Weights of a small image classifier.
Model: patch size [8, 8], width 192.
Training: soap at rate 0.0016, 9300 steps, batches of 128, held-out accuracy 98%.
Data: trained on capsule endoscopy frames (Kvasir-Capsule), 42238 training examples, 28.2 epochs.
Rows from block 8, named by matrix and row number. Rows with one number belong to one neuron. Each number is 128 + 24 x the weight over its row's rms, rounded and kept within 0 to 255. All counts start at 0. Numbers have three digits each. After the name is the row's rms in percent of the matrix's.
# fc1: MLP up (model.blocks.8.mlp.fc1.weight, 576x192), inputs 0-191
# fc2: MLP down (model.blocks.8.mlp.fc2.weight, 192x576, transposed), outputs 0-191
fc1.420 105:101168132093139058137126148148132125118106118139129146135127090137144121134151123100144166144112120086180128147153156163146135117123130140111144122136107090131161151151094136171145066129106119151117113135119138157158143103108161118168149157153115139129134143123113113153184114147136098134108106155088115157141075105106129102118148122113157103104126141132164131177145149118107169124147056084137099132123123141112184115131127112100087149158134120107114124161142148106180099145105129113117148147121124122194139156113088101109150136161091125111142103155150145110124155141132134113
fc2.420 107:157126137138117134113137145104125177123105094133116145107130130111143133129137153174119124140103095124081150104171135131114137102135107144117137141101153135103141166089132141114113117118126100154149100106128116071124133161152114145147114149122175131153146179218125089097128126116131133105143166187114176173117134108159157112134169174143134100107101133101141162125130172154101153118135143145145127132136102166115174142132149116115122144184088117118115112138123128113118106117064104133168135182073102128123143102132139126146099113118132146144111113134124136121130153164098107114
fc1.421 101:129108114153102104147153139137162125109136121138148139115149091128106077112156127111149158149125057122117165127139142106109129119127128121126116109125108141088161110133105147148096106125114125058161136113163073127103133050120111158102151135122128127113120133127128102099149117106097139105113167141146090153142061096114109115163105118068144146067090083136078131140105139118111158132095136129129127162119156135120113138096133099127132122136130113146129110145140110098108127130087116145070144115114117122131141114137098110121187127126110168115112143160180125134153150130096139105
fc2.421 098:133163114107162123124141133112125126120143152146080108121156129127122115105163105130116091143106145109133163157123131102145144098126114109097139143116121168115105171164115135130153117130116142150154148146109109120152136125131139149140158131133118094124123099179065128124151119150147242077132120138115102019108131099135128125111062148118116109171125119134138103094140140133109091123126146135146135091118121118180127187143110108118109139147090132158140108127129127124150164152133124134153145134134124160154136169139105125122104112098133117139156142148123130106108134143127139085
fc1.422 101:129159142130085138156108140099132089136130160103118129079154111122131188155111096111146173080140112152100093116106136130098126078129159101149153126146131119148089096140105138130115131160131110093146136126113143150127143132131125099145161141129093116154136141059125098136167147105117143152137128123131144141151134156143100154167194099088136113104135128089147119124102128135126121128135130120094122134100128148128105153116145128106082136133083097090162134141132123099151104132127101132097084077104157102142129161086113105113123163090139114084183147149147172138152094125153128144
fc2.422 084:114122134142092108166133105151184136140114140127120131104125150150119141103109127139123114128151112113101130130109143110144188132147116135138139148112135136098097159124118129153115076182148129138112098160127118151110104111116138138120096172154131099108108120136105150147142150133118139116143156121123135000097129139110138145101112169138103134135114100103146153125143137131131135145180126119133151175135082122118162128083125128158153136131150128147142143092107120135129143097171154133175164171121125120118155104159161116101139119137145112148128120088099131113067106119097160108
fc1.423 099:114138146140152164124152143124128121125121100149110153111089105172107093117072113109167112135119141157107153143136130180145145111109120139136119095125089157161141100147120153116139127160137138146142154137161087101120160205123151143084154126144124155159111181145067107105128119110144130105150120146108146182089153146165139113129163137127115121086117137151120156149127135159117112139122107156081142175140109106095137143153134142139074137142119136106143067151152129127153110099178079124149124138152114097140115117112161124135151174092123127114131113113094111119157112108118125136
fc2.423 102:117132141133123078140145103113133145119121117095121097148097112133134118112129093092132145133137165101080155123176154100132108139121138128102112114137076148133135123107148143160141121119115054141139106113168149113145132072123123126103129137132116166141100133176110067149099134143102120124137110122143177251110093162132117145142103152120124198120115090145101131136151107102106156118113128116158128156110141114118163174104104121130143112115162112116146110140124143159110084126134088130101121139133107133113133149111127167115134115115100128113113115116169115102122109129117132111
fc1.424 098:103098111105109127109128086108126104134132125112094141183152130113138116089110110118120149105151151097163133100143147118162123136101105154138143144113140116131132154145115127111071148096121152079081098142121139143121102072092119135144084130067120136134109122153134102132126152130133163076099156147174107166116084115133104087124087094135083159097153178159116151146127140123127101150086153124103126102136129104104153095140118137098151109105157097147149096094173116111137134110093114120104106114130130113098139126151136134141117155156146159080128134134131134161103141126177111158
fc2.424 112:122134106134130110165115103118167129182146115124119151149106152108130089131109139115111098095147100136116161111160137096141146135132130145129114113132132126116096090127163130112111133151140143088108094129132142116147140130103107145154102137149114130150102138252138152082125127159136217114125113153107119053122129161099163133133079132129102147105138156131121127137146146101123056114135136137158137107149105125174142108128137120135107136118137131124166125107135130126077146117106116132126150154143145160122087153124121130079145153109167131149110109109135134119156136139132161115
fc1.425 105:126127156096087127138107173123145121135089135151122152190111119123112141117105131142109095136108133139130110076107132105091111122125112162164133092139129110093125132127122092114124108110145170108122134182093068095086118094139125110095126158141169139113092169144184125167132117113153157103149159107124156179122121164149150114132109122094145129155134074133149126125174136193104113117117123184134100173117131100111167156142127145128115126153125083099122139159116116132141163105103144113121142135139133118105116102106109149135166112139118128064126114123129130125156127149127104147
fc2.425 093:135116140115091114156113146121095120101151138167129121101112131109150127094123140107151171158111091095149125134125111096122128104157165101127166132172154129123110161099123142117116088113156138139116145179097106112124089152123141130137114160139098147124144094137101086126149136133098117125129134151162104219165107126134121086149162176184112085127095117112129143152085128101125154118114137133145125123125116117071185091102130106104104172179142172154149144137157098131141130127128122130093160139110113151148110108123106084166126133128092138117151120099136120111138113128126111136
fc1.426 106:115114073160126111202127182096133114151159137137118144091108143106149096140159107133154097119148133180139112109137155130145115099164156106135158142169153130118153169099136116131100143114122110112122101126121088115083138122122113184133126122133112106129076135120139182132139158147082124115116135155141155156148123128139111165064144102106121122143135143117076117136118146137115149123117166132146110140111117196111105142109124115126139151102145118099104103126110195105122099138107149088106110076130145125101160137121137163140133130129164171107135164106135120110099141130111123132
fc2.426 102:126118147125139118149145122145148116122085113120107118118129142095154119099142147147127150151127129164120130133135133123135149134136142171108174099124125145100136170141144148136170109096145139126156122091163091097155141117127119137121149134117134118122114126123122126090090111127108148102129133122134126255137126133132124124117095130130145129104118102106141097118152107108134157101133140113088100122111141098070121144137124114138128109091158089170125083127109124150132125169139158130115105142149082173098127108118125156148155120125097137158154157139109088136152128119126141146
fc1.427 094:107131159154119145168095114099148108101148122138129134134148133117147137117089093105137123120117115155106147123123139098114145115136139131125136125118183124153126130119135133099148151153094182093118174124133149141112096126159159099122118099202119115127141127111140110171157143109128092134124178135085163140101182145152111170190147117080134143129173142108162139106114110136149127107104121104091143162145121143088103102123182152127076127120135088116146133100130163165128120152115133100076131089126128109123138127135143172106132105092080113134149102162120141123132160132121118169
fc2.427 084:125140132109132132134125128124159144139119170122118133122144126118107181086132135166154122121139114122104128123108115123168132128101137102152151152121116141140113144150101140178132120159137086156129100159120134134128130143124132142096107137109100128106126155142140131142134133142103084158137133102126111000134134132118112143152131132135142137102122095130142138112127122141144146135161114140105122138110135130132149119118125136138138158153086138133147154116103153097137134142142113148103152134144165138130158136116123146104128148121160128145144117089115137087133147144128153113
fc1.428 107:149127130138151113141111108115112148170160159116133145135169101069133170140113094124105141083109095166138131139079163158125158131113145129115128103126145124153108083140131131115148147193079122131116152123137139142106121147127147103133116097107111126095116182116105117149170155086097106142110190131118098138142187140144108154158126104109132133112135103126119158126182109141157125118132145062106114179117107132135140106129167176123118123120089094123154112135128150163155140117137127106111105111112147098106154129139140136082126095116126127081162102163139097140142127128131127165
fc2.428 089:139139151115155148141119144164174150124117135172125141145139151085085163109148116138152156129138115120106131103100167149156114139125151107123125121132117127153125206123089166151128162176127070123108101142113146091100089136121146172117126171126071133115096164102102146152098131148128115141112115101128140038084116107110124135122129141128163094118103121137143105110092134115113114146129131135136174160145094154129132126128135085128153139126142152126142154117110143138136127148144124165066135130105149134095146138117140150120149131159176128099144083085140157110106119119102137115
fc1.429 103:114125148126131137124119120136142120088130076145117117093137167081139062083142161073115091124131115170093102129139124126166140089106079119123127117133115164164109145107156160084099175078095133110141137154116112107136074147139123161087117139109128148077113148105133142095139123107099144092077167155155094150145105111135128140150119174138160117118160134116083137149125142091151152134134132110119151180127123067114121132135126148120126119140111148135124144116086148131100103139137147135136110089114109133123172136163112135124132137158137186144144126145122113144118111137142137138
fc2.429 096:138105147111172127185175140124195100145125134125177139143099150102135097104121120127040118111160109167148176147111144111118107136095145109159134149127113156124150135162157122129117087100133142141141147114137123149143128089098118147130119149114149114103151110096121122120153117096146123106141119109126126119122139142104106138111103080139152129139129124147113183108147141141114173147165082125137106075136170126170100108106134095142130155138155136086090133122109149130129138116110140122127160145153153108107122146095110144082155152102166152168142140128106176114094147148133103156
fc1.430 103:183141141148092104090071120134066140101130104134136158112098130138112142154116124145102156141103109104149100142103128105104129120188138098149111150130095123179162109134113100110164167120094125109117114091139111102111118147130130102152126142118185131146117122149136112144161136063188133105110109111144119155145090102119118137073105161116125143162111111124167099147158099116106154151101127119144176168088137143137111136164115158107090138161152130131128153136177136116111142145171121104131118119144121123129122122176113131153110151108143126151104082120135116134100133143129132099
fc2.430 102:146163133134164134103127172107155142188151095117146139121144110100117126124115130142162131128092099154117119157109147161150112142086141139120163145124100127116134128132092149132118157186133166131129133108112178109139152169170125103104164128092154111132116078111072095117104119164149118146124168110138106175158123109145133081088130163166090138148099115152099109124125119145142141083148105140159134132115135139163162112135084152133162100139099130130149121113119131097118140104115148111193118121109124140085111115155158132120109111137147067158128102136127131134160079142114140131
fc1.431 100:133086104142110167139160107094135147132155131105132168127136112140120132129112075163124120126174126086154142109140139143121111109136128161079110144109144121109137117122102126156161125106144142089178102119141143119083099099099118133149105115116117157147089141102108092178104115167132143114122137150128136152166129130126099190124137101177146144179139138150083112115121152122133132129134177065129152128127133166124097136198124142121119113154059141098146122135136122119134157134143154150073112111164119130107122131087129149101150129081149107133128170145134104125118120122131100151
fc2.431 099:156146134136123120131142137112163144104141136128137141190144138097110114131119129123106125135131149144111133127114155159139086144141125162159095126110127150122156162102176126143095140092124112141081082141111119117119116173111152108123123144107090126148150116085107150148141128100103116125122123111146164255117120114093118079107138098132124118119073114111164146127134100100105136133154127136119139170165114132141138127100164116144139144168145121118148108160129143125140134107143124120120085128128134142049126086128096130112145130139121128150132151148139144138139120104143123116
fc1.432 107:111096149124127082184146129096141116119136150150168141119117131154138102106136101114133131121123132112143134139121115101067154068140140120173127079171078181096140069154124147172144112159124105125148107142166098161115140149119113128132123101150162143115156115075115147119112150097104127109123139148140128134150117131119121146104132169140171159097092136066110157129110127129073113131129141119096100127133152104115146108096134150140139139133139107076153142123124096137130127130147114124121105109111139082149135163091151179131150116098161123129120162112140170167154126109108142110
fc2.432 101:125156145125121107126128165145124134158135181097119091093116125141152134126143083126140107113100151138141172073147125120143128118116114130122168136105116144129117110133109152099117120117111115098122157143126106121150111108128148133122126119132168119114103115208130110130177128209100206132109140150141148053125122106150111176133133097097083126138098113133105108150182140118129138180133152151143136118147135092121133160121156121126135104133118127177118180142110133123134140127152121124141179115103069148155144141173121116090120092097122115149144114133117141134123127099146131116
fc1.433 093:117127105103106131139128095113152128127156123172128136151135141155099131149133121149085135134123127115162087119140182114150098150121111165152108095151155128104106119168141134122080139134117131159109104162103147123115166102126119128125074120063136111112129149136134102127164140105170156117140145165115130158131118097129102106103103085178104157153166140136130180132148131151122119121097117135128134091157155135149126120160101109100161132102125145147126120099196163112139140119128116106119115125140117083113116173173139169115136127151111149058142134115066119093097115097137105156
fc2.433 100:123115119141114120146113147135158124168150089142083162190123106097103114117091110091100133094164125088108144107130128114137135136104146138135132122124110140129120084117143103111094146132182134145119109159107123102128141138098107135157135104157100133126122147178144169087155148135121211123117097178117094101111140123090166113129121102129112128093140157135134133163147158113159097106145184128137114133169094127120140108142127108124136098101166125117141124114115145123108136138109109129096161178127096186108125129084087144100132103120135167127085106087094131111103136129137139143
fc1.434 104:068158118091093103134103148130123125125118150122143127127120081130139139100126131097156109142139101128139112104087148106115145118093140149124136099140112107133159100145120106136136095116158121159113167179164109121122132127096129143102118136181143139135141146139122126140160096105150148123135158119083138175156065171122126121115172131121143083142134116154136123102110132132130151109135117103091100170088142173108166115109111139095056147147147089070140103144137131136164129131091116158132138154138154078140099114110116107160118130166157122106120111191111100151120138129130129153
fc2.434 101:122108161128132144129114133126134143141109106119108109115155121101156127091158102168119105122123126114108158121144134116135073067127157146152142132142168141138120144082116115122109110101155105128147130152120108104135086159132136153116093146117124136159151171184133060141144103126128092083119137156112161193121124118123125125135128166137142083086120089119133179094077186081137148120116126171143117145127118151108144101078121106102103127186116163134155113158091115146127104137088102100130139161120110126127128117124121136161080150130115159122130119121146150117161158129119125132
fc1.435 091:115113141080132116125120133084086135126104106093128124145182108152128143128135140160157124086085137149109136164128129133137121138132109160127116162134113070122115113144109156158137138105145072126128155120133169101141126121150112096123124163095105176123095143121139119117114133142123107148137119151139128162145152152124108112095119109141154133125126074094160115177054111120068140093110131094158151114132152114093184111148119124130171109085127088089100150159131165116104159121116105127133109133184129138138148132105100098157084111149106108142151138128133117150097119148140105151
fc2.435 103:148122134110119132125120111122123115107166148142105130168122131118158101088165126116123121174136098148119147114095161102123105152129102108107112094100097105138174140173110148177077109164109152142098117119159125139171156113121133143083127114124133136158101163207128143131078116119139182108106105127123102145139110136138114117146116135114096152150145113146128127137138132104108059145131142113126153148106147127178119165135116138108129140125124142128166127132119115144127116147113139118153111152150130114099166173118114103125155135139127145111142188139209157172120156170153167122
fc1.436 090:098127115103112150122152112153137124117162115140152119142112158166129129148068119147118151125105110135165101141157144093128143138086128156168090097141139107104123109184112121112100129117133128135106104140114153137134143103148120136107060122081129119102107195119113124106158158135162134117113125159149127167133115085122097138064124097131082138151159134137160150107140132127134134130122115142104163100129119134155115111120116138102148111101152147143136093115191147108111112103142127134123118137153105104142134156153139164106115121190126123051107136130084118103138127090161070138
fc2.436 105:105124126173140087152131164132148108154167105135123149172112124116097108127108117113107096083149137123098145126150140114139134136114150152141107146126098121128159085118158074104113182142164138096112087143116114149147142138095127150167107110152129131120140136176117163071119179141123219144131113145118103134147162103088158118144117112159115143111123155147118117152142140088127099130179125176140133106154092132156128114115138143152138081118161127102157119107106152117106126112127120130113157188154119167120152153122107125095152090129139158135100132119108121121115116139120161150