{"parallel_block": true, "decay_fraction": 0.2, "final_lr_fraction": 0.05}
Rows from block 8, named by matrix and row number. Rows with one number belong to one attention dimension. Each number is 128 + 24 x the weight over its row's rms, rounded and kept within 0 to 255. All counts start at 0. After the name is the row's rms in percent of the matrix's.
# v: attention value (model.blocks.8.attn.v.weight, 192x192), inputs 96-191
# proj: attention output (model.blocks.8.attn.proj.weight, 192x192, transposed), outputs 96-191
v.105 095 [113 111 157 163 121 122 115 147 135 152  94 116 128 128 118 152 123 151  89  71 104  90 141 136 141 162 130 160 152 112 114 147 157 104 142 104 126 127 109 142  84 158 169 119 123 155 133 142  97  94 157 151 125 127  93 117 118 164 141 133 137 118 136  98 117  98 102 146 129 133  78 118  68 136 129 137 154 130 119 137 163 166 123 137 112 110 131 145 112 114 109 142 129 127 129 114]
v.106 102 [134 107  88 163 148 115 151 165 109 145 150 118 159 120 155 124 147  93 114 147 125 148 100 130 100 116 145 158 112 137 134 128 124 136 111 136 106 129 184 161 140 117 142 125 114 142 116 160 119 146 118 150 132 161  59 114 102 135 152  81 152 162 156 159 133 145 133 177  93 114 121 178 115 104 146 170 135 176  89 107  97 137  97 164 135 141 147  89 156 137 145 146 127 132 152 141]
v.107 089 [ 99 145 141 122  64 147 105 155 113 125 117 134 127 150  93 114 140 134 117 129 121 117 124 114 153 144 108 123 145 165 108 134 120 117 141 121  81 156 115 111 126 133 124 119 110 135 116 111 111 165 145 175 151  90 141 114 154 172 129 143 117 151  81 100  85  71 132 104 120 102 114 153 123 131 119 129 135 174 128 131 190 146 159 170  96 116  54 116 147 152  99 105 116 151 139 105]
v.108 122 [125 121 114 165 125 137 161 144 140 159 123 127 112 145  92 118 149 117 101 117 160 159 170 103 108 136 161 105 123 139 106 153 101 101 159 103 162 171 106 164 142 142 161 152 130 149 120 138  91 141 120 162 110  95 147 151 137 180 130 137 185  93  98 121 109  88 136 163 135 146 123 128 154  82 110 141 127 139 144 118 116 168 126 115 116 135 121 112 134  58 116 110 123  90 167 118]
v.109 075 [145 176 131 160 116 136 126 132 120 140 132 111 148 160 115 137 136 195 148 132 115 115 156 125 130 119 159 120 123 123 125 116 145 135 156  98 121 122 127 142 173 122 118 119 128 161 137 149 121  71 140 123 150 148 119  96  80 150 155 119 120 112 141 106  65 134 131 163 136  67 112 142 108 169  83  82 157 112  80 144 113 140 124 113 130 132 134 132 172 141 176 140 163 115 128 112]
v.110 111 [152  91 113 126 112 115 138 143 124 129 161 125 135 142 137 153 120 154 136 143 122 173 140 130  86 156 135  72 129 141 156 112 115 114 115  82 149  70 127 119 130 120  76 126 159 111 123 108 151 132 121 126 155  96 124 141 144 118 131 132 130 131 122 107 142 114 125 124 147 178 124 117 121 134 142 132 115  95 110 155 122 135 119 182 102  93  94 131 114  91 162  88 154 132 162 108]
v.111 096 [138  69 123 114  78 126 129 139 122 184 107 125 142 109  73  79 103 141 115 120 120 127 118 108  90 176 134 130 125 153 134 159 150 123 140 102 137 105 115 122  86 124 165 123 138 152 145 140  96 161 138 107 107 122 110 117 159 137 135 152 116 138 102  71 113 123 156 113 113 118 111 108 148 177 120 158 123 131 102 129 153 148 136 126 129 119  95 134 194 108 115  75 135 176 115 125]
v.112 108 [129 143 117  94 140 132 129 135 125 141 125 132 159  95 121 120 118 145 127 175 130 108 109 164 161 153 108 165  76  87 142  94 131 122 130 126 136  83 152 124 182 102 130 134 101 106 155  82 134 159 125  79 127 148 103  99 138 111 135 117 120 161 119 110 150 108 134 104  91 118 135 109 147 154 182 122 144 124 125 123 136 140 111 162 105 108 129 165 141 149  90 164 111 120 110 146]
v.113 106 [122 120 122 145 108 140 128  97 101 123 106 144 128 148  93 101 115  95 140 113 112 138 135 133 165 146 112 116 131 110 160 179 125 154 153 130 164 141 115  85 156 100 184 129 120 153 107 125 135 163 150 151 159  92 163  98 117 148  97 151 124  85 148  89 125 130 127 111  88 129 115  99 140 190 121 131 101 102 118 129 147 100 143 149 156 110 149 138 106 142  88 196 154 125 117 116]
v.114 102 [116  87 168 132 129 120 146  96 131 127 151 103 117 134 100 130 110 107 136 130 138 165  81 145 106 124 156 146 104 145 141  79 123 150 154 129  98 143 100 124 180 125 127 134 115 133 124  84 111 119 140 114  95 101 116 111 126 138  87 125  95 125 116 144 132 142 122 132 153 124 130 103  96 143 152 227 109 160 162 125 124 130 136 120 124 139  98 105 141 135 124 122 177 124 135 104]
v.115 087 [131 162 116 151 136 117 119 180 148 135  98 103 119 132 162 143  53 103 141 134 108 109 145 101 152 117  90 118 148 136 184 170  89 104  83 137  82  99 140  68 113 136 150 167 120 145 106 124 128 104 144 136 143 137 106  90 137 118 125 134  93 147 107 115 124 102 147 105 119 161 112 141 122 107 108  98 104 111 130 143 152 119 123 131 125 121 140 122 110 111 102 143 123 171 145 104]
v.116 078 [115 116  96 110 146 135 126 137 131 128 152 129 128 101 141 158 151 123 131 126 141 137 117 155 139  79  59 127  98 147 126  86 108 123 111 147 122 123 110 149 150 125 115 127 147 111  91 157 174 128 105 109 125 113 123 130  90  84 105 142 114 122 159 178 137  84 145  96 145 108 145 112  89 114 184 131 149 137 121 134 123 150 135 127 129 145 136 116 100 110 110 168 166 116 184 136]
v.117 106 [162 138 130 119 126 129 138  92 145 126 162 149 153 117  66 147 176 120 132 131 153 144 150 134 112  60 159 106 110 117 116 159 178 113 173 133 138 110 126 164 106 131 136 150 140 152 149 162 157 119 116 122  95 160 131 111 129 109 154 116 133  87 116 113 135 171 114 174 104 147 120 144 109 124 109  99  90 159 126 103 112 160 124  89 125 157 179 124 103  96 161  91 127 136 149 101]
v.118 085 [126 141 154 115 195 132 147 176 169 130 137 120 150 107 137 147 118 131 124 149 102 150 129  99  56 136 135 134 131 124  99 158 173 140 102 164 154 151 120 130 102 156  86 125 166  99  73 152 169 139 119 127  92 175 108 130 127 132 122 149  93 103 134 138 118 128 122 137 148 156 157 129 132 116 124 142  98 101 157 130 113 144 101 140 129  89 153 111  98 125 148 127 103 114 159 154]
v.119 098 [109 147 128 157  95 142 167 144 135 115 127 109 120 148 129  99 153  82 138 130 142 120 115 100 120 120 156 139  78 132 130 113 109 116 157 137 143 115  94 166 143  60 153 127 121 145 133 107 121 135 115 113 160 145 140 160 103 138 142 111 101 113 124 119 126 160  96 159 121 125 153  95 105 132 148 118 129 123 161  99  89 193 166  83 130 119 186 133  73 154 116 176 135 106 149 157]
v.120 107 [111 139  96 122 151 127 118 131  87 128 145 107 102 136 118 114 114 128 177 187 136  96  99 108 105 111 109 182 101 123 144 108 200 153 129 115 104 127 146 124 158 114 169 145 111 130 150 125 123 143 175 120 122 117  90 145  93 113 145  95 121 145 127 100 129 158 121 150  95 143 127 105  89 133 161 106 143  86 145 127  84 157 137 154 132 137 108 134 122 142 119 125 114 137 158 154]
v.121 088 [138 133 122 104 136 126 116  67 103 108 133 129 110 163 107 134 162  83 143 158 129 139  98 121 128 135 131 115 140 116 124 187 162  67 193 102 160 121 137 114 131 134 158 183 182 161 130 121 145 169  94 120 182 116 155 155 134 143 120 125 103  87 131 153 168 141 129 121  94 114 123  74 153  96 131  97 123 104 101 100 118 147 135  81 103 109 166 126 113 140 150 165 161  97 126 106]
proj.105 114 [159 146 155 112 135   0 141 128 109 138 128 109 139 149 146 135  92  93 158 141 145 133 148 105 129 138 149 142 116 132 134 125 111  98 134 134 120 114 109  95 158 139 128 154 161 129 112 135 138 133 119 129 137 139 145 132 125 134 140 131 129 144 124 148 133 138 140 125 112 133 133 118 119 118 126 110 126 148 166 169 134 109 120 119 152 127 118 132 102 149 112 152 120 138 123 150]
proj.106 098 [139 141 155 120 157   0 109 151  94 130 123 115 151 133 140 124 146 127 144 136 149 107 136 112 120 154 141 122 158 111 123 126 146 122 104  87 151 137 106 119 122 112 103 126 133 139 112 117 113 116 136  97 127 144 112 136 152 141 151 154 158 150 130 147 123 119 142 102 163 124 144 124 120 118 118 125 171 142 127 138 129 131 112 109 152 119 147 137 101 113 119 151 159  93 130 107]
proj.107 098 [104 132  97 110 162 255 151 101 142 103 108 162 112 138 154 133 113 163 122 117 111 154 115 126 137 140 129 137 116 139 124 151 147 142 148 154 123 116 103 131 157 134 110 107 158 121  88 127 133 126 110 123 105 171 156 129 115 106  77 120 141 120 100 131 103 138 120 172  73 134 131 114 140 148 100 114 100  98 160 148 103 127 117 106 125 133 134 123 151 127 139 119 119 135 105 123]
proj.108 108 [108 147 149 110 136 122 123 129 116 141 106 126  90  91 156 152 126 128 149 133 115 148 122 110 135 109  98 153 154 121  78 113 128 135 145 172 104 108 129 103 137 123 123 110 179 129  92 144 146 103 124 147  92 123 126  97 137 121 123 111  97 167  97 135 112 162 145  99  92 153  97  93 135 150 100 127 113 134 122 168 100 121 129 171 139 140  76 136 117 143 119  98 131 130 100 124]
proj.109 090 [142  74 161 102 119 227 136 154 127 110  99 126 141 105  90 157 137 117 132 121 158 116 138  91  93 123 134 116 166 140 126 124 107 111 123 126 123 143 121 126 117 105 111 100 133  96 106 135 151 136 114 131 139 152 105 158 147 144 138 110 163 167  82 163 168 123 117 147 117 138 142 106 121 119 188  94 141 139 158 126 165 152 121 125  99 126 142 163 118 148  48 146 132 112 114 144]
proj.110 102 [109 129 157  92 123   0 125 123  86 150 116 103 122 140 141 150 126 102 144 148 135 114 126 135 133 124 132 118 142 119 134 142 112 124 117 146  93 142 105 139 118 140 157  95 129 154 131 130 101 120 134 120 118 144 131 133 137 123 142 116 108 166 133 109 139 162 120 105 112 143 130 142 140 100 132 111 151 179 147 159 126 120 123 145 122 127 152 123 129  99 135 126 150 146 166 147]
proj.111 102 [150 133 105 124 137   6 118 122  75 139 132 104 119 189 147 129 157 138 143 139 151 133 112 128 148 164 118 137  94 160 113 146 133 116 112 125 108 120 116 118 132 136 135 131 139 152 109 103 167  76 154 152 105 144 134 158 132 153 119 122 113 157 136 148 120 163 101 131 115 145 139 143 147 122  78 116 156 153 163 127 108 101 106 144 157 141 128 114  93 136 117 139 153  97 158 135]
proj.112 095 [131 119 114 152 106  53 157 126 152 125 184 148 138 115 167 117 123 149 163 102 118  92 112 118 141 134 137 129 122 136 159 131 149 108  88 125 152 163 142 173 122 150  95 137 124 135 132 122 103 120 112 140 111 135 142 108 116 143 123 122 117 115 194 123 108 155 139 117 168 112 115 195 121 135 106 130 122 114 157 153 132 144 154 115 116  95  88 115 142 105 146 125 139 134 134 131]
proj.113 103 [102 118 112 151 137 255 129 128 152  97 149 126 130 124 112 109 150 134  79  99 122 123 109 126 147 127 141 130 114 154 130 119 137 115 112 121 146 133 129 129 114 127 122 150  93  87 138 118 145  91 112 116 146 142 129 117 129 117 127 138 118 101 103 144 130 114 123 149 119 109 129 124 141 132 116 124 120  97 130  83 143 109 130 125 105 145 125 139 126 144 127 105 105 120  93 111]
proj.114 104 [131  84 118 115 114  82 125 134 134 104 166 145 128 135 128 148 127 157  96 152 152 156 128 154 118 170 111 114 131 123 108 152 153 108 109 106  74  88 147 115 140 125 171 131 149 122 108 141 116 126 125 101 132 122  86 122 137 116 144 115 122 130 122  98 129 135 121  94 110 116 145 124 106 133  89 120 154 120  71  95  84 119 139 118 133 118 154 125 109 119 126 132 127 177 139 116]
proj.115 092 [145 146 149 112 145  72 130 113 109 147 113 139 151 164 146 106 132  89 149 134 137 117 119 161 135 130 124 126 118 119 130 114 125 140 138 143 146 182 130 129 121 146 128 145 118 146 143 135 118 156 136 149 102 141 173 154 140 126 127  96 108 127 139 102  94 170 118 137  81 154 126 133 149 136 107 106 130 156 147 129 172  97 132 114 126 102  90  91 153 112 141 112 149 114 161 141]
proj.116 087 [140 159 159  78 119  91 134 132 149  99 166 116  98  91 156 101  95 127 120 133 108 135 102 121 115 104 146 131 158 111 122 115 140 115 137 155 155 134 165 147 134 132 120 117 116 130 133 145  83 173 139 151  76 100 150  97 120  90 110 101 126 149 167  98 113 136 192 117 137 134  97 105 119 137 142 122 122 131  95 183 129 109 130 121 111 106 104 126 131 108 191 110 134 114 115 130]
proj.117 101 [110 131 129 161 133 220 107 147 103 168 112 100 101 103 102 128 136 116 119 138 120 141 154 121 119 143 108 112 170 111 116 103  98 125 148  73  90 112 121 108 138 125 135 101  94 124  89 138 129 132 153 137 183  69  96 161 124 157 158 119 138 132 100 131 156 105 131 104 163 112 136  72 118  89 164 136 162 149  90 119 134 126 148 150 150 145 137 158 119 152 116 150 145 123 136 143]
proj.118 095 [150 151 126 120 115  29 128 105 136 140 150 108  90 111 133 134 137 113 137 135 134 133 135 157 142  99 134 160 147 138 118 123 112 116 140 149  95  94 158 135 140 122 113 150 129 116 143 112 111 157 146 162 136  78 147 117 104 137 119 109 150 120 139 114 105 129 125 118 117 151 120 106  86 110 147 193 116 123 112 173 129 119 142 125 147 118 117 112 110 111 172 137 134 130 143 145]
proj.119 106 [124 104 130 146 147 255 156 150 157  88 156 141 131 109 131 140 160 150 107 110 128 139 131 113 115 129 118 130 144 127 145 136 133 139 104 128 151 127 145 137 130 119 132 132 127 120 124 135 163 121 123 141 143 113 115 110 140 134 115 135 144 116 122 167 142  96 156 116 126 107 135 106 131 127 148 150 151  96 120 111 148 121 142 122 108 132 138 163 129 119 118 123 130 108  98 124]
proj.120 105 [115  83 109 116 138 182 161 140 118  92 114 157 142 135 136 140 161 141  82 116 161 101 118 142 130 171 127 100 113 132 115 129 130 108  99  73 140 119 113 150 113 116 113  98 126 147 123 134 155 108 111  81 163 141 113 149 131 146 102 177 139  92 116 141 154 107 117 131 141  92 163 150 128 127 128 134 145 137 121 110 113 130 122 109 104 163 157 153 100 130 106 141 114 136 116  96]
proj.121 096 [ 83 134 130 151 155 193 136 166 149  96 146 117 116 106 127 109 112 155  83 130  92 137 127 172 153 115 106 115 117 145  95 120 133 165 151 149 133 134 174 104 144 114 117 129 122 120 143 144 157  64 155 154  54  95 123 117 118 101 113 130 124 155 147 128 107 136 140 117 144 116 123 121 124 127  75 168 149 121  94 138 134  91 119 164 155 171 139 123 112 122 121 108 122 113  97 127]